Weights of a small image captioner.
Model: 40-pixel images, encoder arch vit, encoder norm rmsnorm, encoder activation squared_relu, encoder moe top_k, encoder num experts 32, encoder patch size [4, 4], encoder width 128, decoder width 384, decoder layers 7, decoder norm rmsnorm, decoder activation gelu.
Training: nadamw at rate 0.00081, 3300 steps, batches of 64.
Data: trained on photos of plants and fungi (iNaturalist), 45211 training examples, 4.7 epochs.
Rows from block 4 of the text decoder of a small image captioner, named by matrix and row number. Rows with one number belong to one neuron. Each number is 128 + 24 x the weight over its row's rms, rounded and kept within 0 to 255. All counts start at 0. Numbers have three digits each.
After each neuron's rows are labels from the 100 texts, of 14976, where the neuron reaches its highest value: "tokens" is the input token at the peak. Only what is clearly more common there than usual is listed. The data: photos of plants and fungi (iNaturalist).
# fc1: MLP up (decoder.blocks.4.mlp.fc1.weight, 1152x384), inputs 192-255
# fc2: MLP down (decoder.blocks.4.mlp.fc2.weight, 384x1152, transposed), outputs 192-255

fc1.580:141140130122126175161154145138136152142170144143151099115110089133133107160087113132100107145102104119132126079120148095130095099151129129100146158128134130129157115156125139160128130119103125
fc2.580:153076101135127190131104107120093149127119077156149118104101131105115120152131139137132141141122140125136082120129090107143130145166139173116133147144116129102130122106156134123114084149144128
tokens: "class"; "order"; "ground"; "red"

fc1.63:147136152115091141154152150134151113141127142132128126123129111133142127130132139103142161120104097135131076111113158140126098146119099157144132110153136159163143135146121174160156102122113077
fc2.63:163118137120125095108121140164152130124083115133127118140126124163147174115135112121131123122169149127153116102151135154131150145088098142129096127154110135125082140154166141163148132140169113
tokens: "annual"; "giant"; "leaved"

fc1.225:100132131116158096117112140166136141144118162123151168150123150120119145167194121126113130157094122119137144135088122097121159139117130166083180125140103160121131143109131139154167060058149125
fc2.225:141132098188147154133122145101129093106132098115083100138106138117127112169170121104113138133113186108133159166132096130122130164145122112129116114107180103080089109123136111146093130132127136
tokens: "american"; "order"; "daucus"; "phyla"

fc1.206:149118109147124107066129143129116191126119145120096134105110122129151126157124124123126114110129135124135126121157153120137102121100102135115145152118122130057118116117146127127122181123123145
fc2.206:154078119107120111131096132116147127086121085147082107172098146111129153127147129100088108128118191082132134108109142112153169146137137127125095119132153140184138127134127074157111139146094107
tokens: "order"

fc1.166:172099106056158126128131125148101126120128088087149115110118132115058126139089117103138145136142068139164114060148185121133117190143134109114097183115161153138141107097153144136160119099073128
fc2.166:127106110131106134106082126096129123148142139137163151135150115112076143123136133172092114156066140126122116139216168149162136133173155147111128105096149130087113115131154135085131116086115118
tokens: "class"; "family"

fc1.350:158110116124114094118112116135166122131128092144119066135142166125087088112116125144099128130144102144115135112144127087184146150105109187142085134122142151136133168103133107118109164148101157
fc2.350:101124133111110127173159141151135145125140148102082120147133135130130135100125116115121157083149145113142134137147107127086169148124091166115156142131152069086126099148122124148117094147150130
tokens: "opuntia"; "solanum"

fc1.322:154129147098141110149174123113162169139169099094103130137100105132135115154099078128123169091110128112146113140110155126136083137129110155154131163145119167100134101099157142116109106109155094
fc2.322:163093132091124121086117160181147069156090158144149161105087118144142137112131100151102143117111129178134167099114149105113152140131118150128150076131106173130096157144113182111110105142128100
tokens: "class"

fc1.383:130167113111115143103133166109154102127157114135155139126132129144151135148141136112106116120163099145157112107138131121108142112112109096096130130108148113118130092137131124142134138119077130
fc2.383:138137141117155120138099103117150143128174157155123132103122100133139097085120124197135098128125151090114066131158122097119116130092118122131107148139168117150119132138116101110136117117128165
tokens: "wild"; "anemone"; "wood"; "hemp"

fc1.406:150114106142131099108125141143154140099105155144133144132144114132130117106126103129140128121098114174145129104137137138147153134128124141092133156094097096113124122140162164164094104117127096
fc2.406:161115092157139122090095155148108110127101143140122105139164142142130108123164184122163100165127173096152101121114106146074176086144153137160067151148113113122152145119096084070120112109140100
tokens: "annual"; "michaelmas"; "hedge"; "european"

fc1.677:097104133182134122132110096095146147081126159116144116105121117098139123140139174122100107165131139168137165171123141125156115129123132147105128093104112109135111134116162138102139121159117080
fc2.677:151140137093205131112139155151134130115156122118134132148127122155145141160174152115127139118158166121140057163138110095130146142149105116130102161158147150151077162202110138078131128113136124
tokens: "("

fc1.630:131145119142113125109135106099101123110153129106161126124150104126103120163099110104125162097091119086169157149114155135145113161143122130109149092152101118136137124133129101143140099132074119
fc2.630:153155154123132104110152107132120145155154119114181121092157115132114134145092141168085143155104127119126145089122130146188181111114152132113143122122108135083148121103146131115138081125102115
tokens: "-"; "canadian"; "tall"

fc1.735:144129140107137104147113115121163142086191117139133096132124128108130149121117093154113130158128165103111129136157142118136156110132136122136173102131108161115147173121131112118085124112131178
fc2.735:177090080116118121102140122107136151138136072158149125145139139109109135080116098150124099136132094185099107150125112126121110137180163138121167123134101128101126126127111156116092159087131122
tokens: "cochemiea"; "beavertail"; "calamagrostis"; "liriodendron"

fc1.275:176143127121129117109151139163132148141147100086122135152131103107099099152081103149127188150103101126131132111109111138102116149096109150138141162162102166118130106073146110119145119125124117
fc2.275:125063130118099136085115151204096087155103123118142178066096159134100163129129094163091162096114117174076137089119123102093124140087152148125121132147146133111095153125119182161116100134134149
tokens: "yellow"; "field"; "virginia"; "american"

fc1.287:115116110114140154157175114114139132119156133097159106137139126096112132172111103072136130169145127117156129083178139154113139125168188115135124100116138116138118126112143142110129084113115133
fc2.287:107150206132123108134166113139100118060108119128118136166133155085112145199155095124102127167107157097150122115143114126129129146093137148146137140161112114149124163124157074140163149140113164
tokens: "canadian"; "tall"; "dutchman's"; "cytisus"

fc1.93:128122151143109076116111156098114132112164137128151111109158153106163130107114125128116110127110135119101074158143131156190156174122115107074130128116101123110110085158127171153126086127121123
fc2.93:111105179102136121084134115111111118118136095113142140121108130145102178128122129120112123169134147103151141132088116145107133104110126092142122119129154152105137116105147108150134121125150156
tokens: "order"; "anacamptis"

fc1.474:146155133137145130135135115157185170163181131129116129170116123136106129171122130115105155177112125124177095112122116125158140108134137129143133134147119153092117130089153135101104125087128138
fc2.474:146142124141136141101124121149125076158117146172114102120106140134134136116080113133096156107118151179147159074099132117129112138111132147153150099110162115128096151106103186129167106123121112
tokens: "class"

fc1.446:109122163123073119185123106116108163123156146115115122122135131103111083123103113135142138102127096104151123159139159147164152139148131088119108106144116124134147114131157112126110109101122085
fc2.446:151109171140165132160104124158120121108138136121141159115111153111075187140144118154101131146162057152136148135080126116119119138144115159157154166179132154114149140123128164117145117140159155
tokens: "american"; "common"; "japanese"

fc1.412:111145155144132154161125118150120120157122111101137089111167147094107081107139083154121150120149092113129110095085111138149122141125110160122121127087119156115136088159082097153146164111067097
fc2.412:146167167125111080157139091105122184095129125094148127149138135101153120106119125117088124109140108108145140127096114191119122150141132069115121107116095135159134095131149121115120109172137129
tokens: "corn"; "("

fc1.723:154132142162069085131104144096132183098136130156113128142120118119108087141135118133125149145109104119099151094139145101108137163146151117130155116121153154134099162121145101199115087085145084
fc2.723:173095166161145124179149101092101118106167115137085098107096120112089097173136112149149162119125112119119175156083116132144128143127127126139133136147109079130127139109152117154130154089147163
tokens: "american"

fc1.265:152171113108094106156148097080111168067169103141115168134110113175140130165095120144131150140124125124122134137121142144096114078136127148116123117151102165135109127125140092112121174125113113
fc2.265:179124125126110107095094137132101087165100131141158129120107135109109163075098152115107130145135149138127119093134153120109169130098132115131122149143112105139134132137112154165153113090116123
tokens: "-"; "st"

fc1.125:125111147112089072105177163069125167145149098138156135130112133144151141131095119144123144167144152128163135137146184089124086122122145153110154122171097133127114145103113111116142101135090105
fc2.125:128127171123138129140137108144156150154127101109110126166100143052139083143195064122156110146111133115128086131143123106115070134166109117128101120157123109099180143124165130113107118123148090
tokens: "family"; "("

fc1.109:100125075162114125143110108124167128132138142142104122110170109117115150160150070114148120107113184139165140139156148109161147145129154185145136179145117116142103171133108134123150088094119076
fc2.109:138089148126136098086130153137107122119097116132153135111110143122147109123122158122102145144155112139129121116163126096093131100089159157105115119099105110150139130127123100145116139157100161
tokens: "annual"; "lantana"; "western"

fc1.61:139164123112142080163149163142162146117127112114132119120119119086120120180109122102103129171108096163137158139139147134154107169106131141109163127120138168107114100138121152117129116122132140
fc2.61:067124097123123136162146132155142146119127174150110122132141120119157111173170128123118140182097080110122117078123105155179149115125158156172121140119113164125143139097108116147132109124130098
tokens: "-"; "prunus"; "american"

fc1.386:154109125144147108081122141141150169121133133092171149109147132094127109129090135119160172122072105143152134103135154130154112156143122168102174152121130106118086111135177180090171085112134112
fc2.386:123140145100086137122104117042131123122145099096164174150142125147131133131146095118155110159139122183151071110113116082136140127162125145137145125147148112163125132143143112126125159134128128
tokens: "("; "shaggy"; "glechoma"; "oxeye"

fc1.267:126108126088154114093115110132150101111106154152126107158122132104147111141103156119078102173066106124127096125136160131165139115131112152113132154086106138107165119170129118171108091127099124
fc2.267:081141126142113130181152071131168160124175115147124098148157100096071144138111134116181125128087154149125133134125131119156165103095103110169162147103144110121094115111130135098175169125088129
tokens: "dactylis"; "("

fc1.175:141123106131105104085122101100178142078118097143097137167122143116174112144118135104128143140127122100133085085106137102158125136095078141110123131111115156127080135117155152134116167099137106
fc2.175:110190109123093137152109106146075145092083128175075119132116118085119150162144140122133137156093152112137129129127123116145145117101163157186121156082137166130177145090140085123123104149094141
tokens: "order"

fc1.683:138119134099118125085124146100115140101101098130163107129097137146089102140110105117083143098141132121110093103149132112119139150168132128125159148162107113145139184155106139145140134172151077
fc2.683:105179139109130176159107165122148127104139136122101176115118144111152196094117166107133140105080134115139133124169115168163086138112170099142149108108144113172134094131124132100153130097103099
tokens: "family"; "("; "soft"; "eastern"

fc1.188:155159165153123097105164097148143166109083122102122136149129145098119133138139122112098128153110123106164151131131155102120101126139144112096115098103071104159132136148113077132110127160114151
fc2.188:129124117085161170119136142108131153152121125123110106148107152128121157123124144132070092137147133115120156146146119113124145132129110122127108127132120123142158196122132168106151117094136111
tokens: "family"; "greater"

fc1.241:116094150109077134119126084110155138157143078145153146115153121096092098167119121160095140115133124111115140124114159093133127112148162115121114096109132154135123111102110139107126102137125100
fc2.241:124135136135168125146169123130146129126156118122106133164110116079145173126091117122118122203148149117116091166096137154129118161202119106119104102185109071151137156111125149129141126085115124
tokens: "common"

fc1.744:173102155113170128146151122116120145138122127082132110135174144096107082104125137100134130133147123130145152115124111125142137171128130096108114175109080143109156113108192108136096157113148120
fc2.744:070142124124128156107090117130124145146144106137112125136116085164113150146067155138111111142139191133108156131119135156125136112138141084125120084149087154169174144133075115149116153166140125
tokens: "canadian"; "("; "woolly"; "tall"

fc1.486:135131132148082136119112121106117106112184134137140161153138127106156152129095122167123125128176123137160128102109148160123135126173108087129128128138133116105128055141122160112141136122093124
fc2.486:131111148110161113195083106099143146093151106160115140093109134136117123119156103133138128118108149142135105117147154123148131154131105106132118125124117152167120145145120162116170150092129143
tokens: "great"

fc1.3:142110107107129104156151100110138168124138140125109101111143130128118127149128116105123165130105087147119135082099123110100106178131114138151125142112135125177109160113147137134130158110107111
fc2.3:109121137162124144163123122054138125110128117157064113132108136153119115131143166099100115128130153137146157137128077108124143128162174147135105120124156114108115151077111099172141140124140136
tokens: "red"; "-"

fc1.66:128118153083097116121140109141136133127138120104127104119108147119134095190181111135142131145115129125118164124099152118098144136148150136146114107109107146108112117132141097138099150123080107
fc2.66:066173148133139115099116099127117056160127119144115152082156095102124151091129122117080120132154151128192140166125102134086095134137138145113178149133144164112121124114103136125103135164127139
tokens: "great"; "family"

fc1.522:138147098141113095141139134112152155129133134094140146106133151111086131154123128106099157143123134156160122119135142112136114109131136132089121165132150124119123116106120093095175111108071120
fc2.522:153135125119152144161122148084127107107141175093139118145097128097163129114130125096117080144147141155150132136151086107133103113108098136125114121128098110156128131119115085124176134116141138
tokens: "corn"; "california"; "field"

fc1.554:120141143119148052143123114138127148108133141143134130105115125149152105165114151128154156133120135087146157149125128143104114127130139126077159101096161123148122139092188156125136122107117136
fc2.554:115130142126112166154114110144144110109157110130173171167135157137081133163138169135124163123152111124135132167134098113132073134090147129148154151176124158102131105120115122143094154112137133
tokens: "-"; "<end>"; "sweet"; "meadow"

fc1.549:134131122085124145153145117088177170144179096137114096095165110122142098143110120120118155096101177130156124113121133146144109148149127127148126125148125119133127126120097147117177121125105070
fc2.549:107124117139096131165130125167127054149072098123102149101158087130139117104120123118134198095104085139135108095123137126119128150165156106113127148146134148132128074082094141159144143142106123
tokens: "red"

fc1.18:110149117104109104133171129109175130124146118096130124138126112137114103132148111119128129137133078111154077091127154167127108155118109136122113141141140146100131113099145131122155132106097117
fc2.18:133103121106146121160190113105147143109123120130106140154110108107138164134119108099144092147129178121124116149113157151114085163130105148147065121180132122141086121088137098155147123129139137
tokens: "red"; "wood"; "field"

fc1.685:123147119098078150090124143133155167110153122161111093136148135121164094147106134118141169204078161081135094106150117077141124110144109148109117143114079129131061155100099164127096120157115107
fc2.685:102121110111142128127118162143117118113112126149185120153199142096130162103128178088130153118085115110101136108126112112152114093129114082148116161160129114135136097137150119101120149180104131
tokens: "staghorn"; "diospyros"; "toxicodendron"; "shining"

fc1.332:112123147142143139163134102146133179123131118152120108124113162113073133151122093105147147138124116114130128142112178150162151105145107155122130117075149102120158142123125103143159094116124127
fc2.332:113126110167130143131166114098153045086179145120137162153163128120124155111129171078147099119134149154121082175099115193174078114128165150144113139180115123129106141102150129076149111134112131
tokens: "annual"; "euphorbia"; "nothoscordum"

fc1.497:156170096074106150135142168100144208112170127120126135121166136116144102141117085130127094167121120158134129117155151111103101139109134120125138132101121155109114160065137146123128133137084138
fc2.497:086115134124108119099092147187121170128140172131143121124131115125134090140137126115110119130085117140112105094078145135123135112124147139135150152127099169111149115131129102102094087123135090
tokens: "yellow"; "bona"; "old"; "crow"

fc1.662:167114139114147135129175111138158158153136115152165096110134079085124099113111119133063171153104125125176099117107118136162092165185150135147153142161076142128173136089105149147172108120071083
fc2.662:126166148140126133129099153185095082097136148112111102148147126132170119102146150113187135108140122114151101130149109136116140141151069133103110130137114132127117124169122130111141127106104128
tokens: "yellow"

fc1.94:098113185095098100135159154117140164105168143141135144155119148157116124188135068114121147155149109148131104102147153116167123168105099112121141141137115174103138126129135121131120107113113099
fc2.94:104154141083129137160126111137133118112093120140118134159133146137131165125124120120115091155128206125154064150146106121150119163092144141136137123134169103114132172112133094154134114150129152
tokens: "wild"; "-"

fc1.718:104157099154124120170163087100129144165150150141120129139113113095181113143077130106147070119110101149091144153124162131140087132143166105113165153124107141150132096134170160149131070089139114
fc2.718:165117160123133101111103129095118151108182131070145159162115130130119087145129107147121137116142126133120130095116123109148147157156101170132093148133122156182129147118090098110132143100138158
tokens: "("; "family"

fc1.542:139142085102132070139165148117130147138138104135100135129173133123148133134142089141101129157183106117117153125108115155097114089127100108084129096126118142122125109136098140116163109069117126
fc2.542:136139081115140135169135118096084113170120107121108128134145143138149119111125144118144173062110154090167169146192139129149120148106142111104113131139139148153124128154110132145128113161147120
tokens: "order"; "family"

fc1.489:150138094120097124166126074131117178097158141124126112140107095142175135130086122105145135139071120122137127123107159136159157133148125112125175123116120095137112118124147126113155100092108107
fc2.489:107148126176127153143130105114136099116150140173103108133175127098136130130109122111172096109110104089111099159147143138128100134136146121122114143141120117172069105125150113095186125095125123
tokens: "wild"; "american"

fc1.327:128135100094101131129114166152133184103121100129152115134180118125135104132084127096133135192107056158142129093111116098119121152109103128122116125147144118109128163080145138126109173083085121
fc2.327:112150102167122127163089149162122166118140117137104115124135127122109066148144144077122128108100130101151093124112112114158160162128122145180137101146169138138141144117081102110110155110127108
tokens: "-"; "hoary"

fc1.396:159123138129137092103133118135127104107101131130142152113133101131147120153078136129127175133101073155129079134138159151126106136148107130143151123139119162110154129098134163129156124126092143
fc2.396:120107102113101121108156113111137150113123129129129122135133112155084187175128151121137096130142134124095127123162126125134137115122126124165118105105149118095181126119139152111107130109132161
tokens: "yellow"; "eastern"; "western"

fc1.660:150127112144155127104139093089139176153154069101099069079166129100094129151115148112110134119167130129156103124136108085153088131151110166078098127140132061089120139116098139123117131151135100
fc2.660:136180085129134088130114099102153163096134164136113133149147117111147126136130135127117145129105108128150162137088150128135109140097108076115168167099145138132144096138157104131141135130167129
tokens: "parthenocissus"; "stonewall"; "pink"; "southern"

fc1.652:149131139108130112139152103098135127122102145118099150122170135083131101101087118123096146092084121097102138119144147136103115173110100134095130136122134180130093124121136131196127116118099121
fc2.652:113112131166135114153120120151161090142145126138128128122174126129063115131150107124115150099096165092116148108053104176125157100110104113088115116088099141107118145100098106122116124106119110
tokens: "annual"; "honey"

fc1.341:122097119157133118087114132135121114133168159153138119107140114115092087163147118144157102148161075119109101126136135135135108126124145115110117121116124134147141106148142150118079070107127137
fc2.341:155144139146155150122098143147126142127160180113109153120098101113117142142129100144144133114116106091151157125099112114119136100133120128136133196123086116105162115122154142109127132154128148
tokens: "order"; "sweet"

fc1.35:138183142121107057139077081095145134102092132133155107142163075141142150101140152061139128125143106104114106081153155137110117133125125163139156134165119062117130128079089141147114107138112153
fc2.35:084098113109138115110161175137127125102086133145147134110098135136118104102105130102080157108129133083106134141118129125135118145122118127146123128106112159124158098122104106131124160136114082
tokens: "yellow"; "greater"; "meadow"; "lesser"

fc1.313:188119124124142110128113162113151138095167129141125121147133112121139093120120161160116087151092143161130114121106144121119118153155126153107139103128151114141099102129130131107115137088063117
fc2.313:138118147126092106128120122127125129124181167138108121137096128153145101097129144164101053182107125125119123136123143108126134118161134159106125176133114078141128126147116115075104133127155149
tokens: "great"; "northern"

fc1.631:127149120107091144123144196109147153132123134104159128133156132113109140130081128141131097167085183115133165097141093122154140140158128156117118148120083131108169169083140133103142123157085156
fc2.631:137126125093157101146132141134183147119134134142104133111130122156141102103121109102126136107106139123127140123143151160163127129119136133150157104142123119120099116108167180113144090140096129
tokens: "canadian"; "class"; "belted"

fc1.545:107139135155129102149109140097185132110138158171130092111120147150130118127127096107147176132140141134123114124166161159116074095099068132119120120114150127118129158111146152137146075138098105
fc2.545:163092154147158092117174147112119125138133146129144140143123128141119126119110102123123094098125183133107103129106123155112096101121103144121111121176107123144096125125121092144122101082138132
tokens: "annual"; "greater"; "lesser"; "sweet"

fc1.11:121131137103129110153153132121143137113106117131119130116141087091094132149139113169144148143115117106118110119122123107113122160104124151103120088110072146132139159067145157123152141151117096
fc2.11:095088137088121114096105107173091138120063140100090167118120099125098091166157123160114173126125152100104128137136120112110163102075116152104140119098173140139133161088122099115124127147160188
tokens: "yellow"; "wall"; "-"

fc1.680:138149129090120109133094108106154154076164151151147151154146149157128117131088136095090158114154095091088140123110140132135137159121140129127111115123090178141114132121119136110106186112116132
fc2.680:103125105120123097139150117087140138148099113124146126131163107123141118104132172127104102135119154139135142132142107084121139068119117143115150107126067121127146172171139101125125086108115131
tokens: "-"; "northern"

fc1.559:139147137108130100130131175125146192148180112144130116141131121094105128166086115129117142145111124126139126118176129150137118162128139113143138112114131123093157141116162137118131091094077149
fc2.559:095137078153100103099112156145111189124146122129100144114110123123138118125138155115121142150118114152123118139124120109156155143158096122141150146103106147126159142103124134092115122120129159
tokens: "amanita"; "field"; "common"; "norway"

fc1.330:099118120143138121096112126128134141138129164096126146138150107148076141135139118140097146107135156108116120141149110113129118129127184118121163103146103150120140110135129118061129131151140142
fc2.330:159146126118128111150144125081113170106135118174117139147174108113172088139107106094137131168106069123147096144129141153102088133108105158116107128127112108120087144091133112141094139094119105
tokens: "("

fc1.570:169138159127120075131143113153154143122144149103121116140122106082128127171138073126075114159105076132129118125113107089192149159147133164138134114132086110147122143156137122113119144093140132
fc2.570:092083168181127146117098164100109125068099154141138130124124129169122105142124118116145152091122109123138134138150084104123098161106129131166120164087165159104104110110119110081101135109107142
tokens: "family"; "winged"

fc1.117:155157139136130127173161081154113127110176142138112106120122101061118041129143089109104136111135120136114150164152160101108088159118137137131151118122109143161115134127100135136146062069125091
fc2.117:114147151095077131154099122149155121131140146125152120139124132114146116146137137129096119136101111135128158137140111123140143140121140133119105137114101166089119087122124126143116143119145083
tokens: "false"; "quaking"; "bigtooth"; "bursa"

fc1.76:102158104104108097156137103146125131177168146165132149123140124135158104098115118139102145118106100125107112136138112153121081123110107107155134112166078140152142124129096124122158133148128125
fc2.76:106112133122095106108111103157132113122146135101148106114098129123130134171144138165125119152129075134117154109129153100151129121140120141118120165109114114101170135123169121143124141185171126
tokens: "family"

fc1.385:115146168097156123131085137138144173112095107146127128136143138126117115125104131144141096147133080133109077097130170120131154117135162162128107137130091143105102120142125101142111145080119131
fc2.385:151127136089149139140133111168140157123132129174100127122142121109087127166154126111124115115138175082123097122133108108121154104136136104088117138136104168142137164142110125115136105103160124
tokens: "annual"; "black"

fc1.12:168106147120143123113127122123125155109122109118137139130113147148102077130129094131102102135095090139111132130116138124139127133140118126078136095101095151107120120144120084142108113122130165
fc2.12:125122099140110178140100149143136115145168134162159142096126063088142134141146155115152109148149126152150071124134163133131135135149123162155103140143144103151133158115094138114143115110131122
tokens: "wild"

fc1.585:177135110114144089159146142119126130132113099137112112124145116114138087120109133172119118163113156086131111144144151106124104145142118174112160104090117088115162157115158126151143123120108074
fc2.585:061135170148143114194107090149149141109124130110110139116127124150116150164139140159139138121100088127137170119117101118103160146117165127126172137094154113143126144164158072090089156151147140
tokens: "order"

fc1.407:181127134122141090124109125110191177126112093131121119130146148153138108134131112092097184154134115130153101136107133095109092120094100141090118144103141153100095100130139119105100148139108121
fc2.407:125110171156135194139112084141124148075138114120105161109129121148150120130139130135134127124138110121148113162097124090112108110085129104142134112142147086161099116164129117104164120116093118
tokens: "class"; "hedgehog"

fc1.233:132120141137103135147133117124129131091119174122111086085110112051095084167090112121099134159159107132169127100111141129148113144096116139106145110144114103157122143147122165131146141154087101
fc2.233:143171148131110092140154136165108106143130151110152100147130129103101146116131132116088124128117114165144145122130123130167143141109113127151129084124102135134156116161100125137107086182097076
tokens: "corn"; "germander"; "-"

fc1.303:159172112102100122141139104124121167147125131087133112105117080111142080103084128147124133131147112103130098100139174167133121126118125129139134154103126142142152108121129113170127125122131134
fc2.303:166146152124069106128093174147130111129141107116156125086153055104138052089163143117133164109124131188130090116096184113117109151117121099111110124164137123100138092103124116112150117154130149
tokens: "common"; "european"

fc1.381:100127163131131117133152137133129148132183064123110170125103133133130113112085095139111163145141127147135137132113130124147118110101153121134137063147095175124132075098111105131134185116116104
fc2.381:124135098168118109105115134121102111159100143153127123149135144103092158117159179109133075114145149120126086167127106103124186153137090136135123149173159110118122157146163151125108089149137144
tokens: "class"

fc1.24:147134119156096124170082110148135141089149143158126114130147136112185127139130099144113090133104103119119069120148130136189135136153116156120122110171091118130165112146118135155157113102095145
fc2.24:127093148131073144081103135112109114109150129111122150118119093144121142120122139112139166167143100117122128124136143100078152162082139096149140140111142154112170128173138087123134137164101090
tokens: "yellow"; "ground"

fc1.704:130126087137121134094073102141116113133128137123178127103126101082132115108111109119136200186165144156103132116100141153138135091146149127144085119127122155113149194093129115136155154145094120
fc2.704:160126161171148097171139128125151145138103139092120130093082120143149149126133135136132152120099150134158152125147107106127134114149133173168126113129104120138111107138117125143090131127146130
tokens: "family"

fc1.374:116135129088145107125087116137098132163110086126110117153140155113102161156093116155095154125132135090169147115117159132097090137134153145112149096186140148125150128130168140136167144094145104
fc2.374:125105117149115150132108131104138129127142155139148180100111086127123086124138120076150061107142128127116117132160130130150147129108138137105095159073186121113116085128108091122113091132137165
tokens: "common"

fc1.669:146094129152125149161141120105147121103157138148113084101170122100122125120103137146122148107157129106135140146133127138129115110136137140116159132126091100152125086094131167114106127078087115
fc2.669:081116125089144111087116124129091140150113147104132148135128123095117146127099095110079097118154135144130159118118156119142140101090138141129151104136099171108172102118116080126121109170133114
tokens: "false"; "yellow"; "late"; "fomes"

fc1.95:123140100138102149125131080141118164123098103069152132137125116134146133147116099141144108191105126120121131128106134067187088141137098140171139102139094129113133119105127164122179185121100136
fc2.95:132142137168157103123105135125097078106089142146121116096140141144134126125109140108138120111110124109135180123123138138112120108106145139133134138103164186124137093144145093147127114125132108
tokens: "lotus"; "family"; "common"

fc1.494:166125123107146148118158152161157142117125118146178134129151124102153134142143111157141139143152133129159107130122122115121142132152154152123205116108090162115154106144144127148125117073124065
fc2.494:139120116121177120096122124137123134123133164157137159092131133149156148110100128130123120102167142168133149112127088110061133119137132146115096129165155102153085113131140130099089121105121139
tokens: "class"

fc1.521:135103132154169132120135129115151136152133138141162118155133116131066142204111138146102125146134122091122129126140161123160140111174130158127113106166117145145149181123157159106150128115113117
fc2.521:119159081164122156126123140139125117151128127118145153148156102157132096083066105139168129153158125108115084093099115092065113127124120142113159155112148103100122124166126112080134135129110135
tokens: "family"

fc1.752:125068127102046115090122147132144171125139146116135108115122126123132144160098108138082125125129130151133160124112171094157118134125143107123136115117091151101110153125106140131068161153156145
fc2.752:101105142104172089119150106168127108111132117121092136134098115138130153148122091105154133166149164129110123140112121152106118124128150159155088142163128093164112187118148136160136104107137149
tokens: "wild"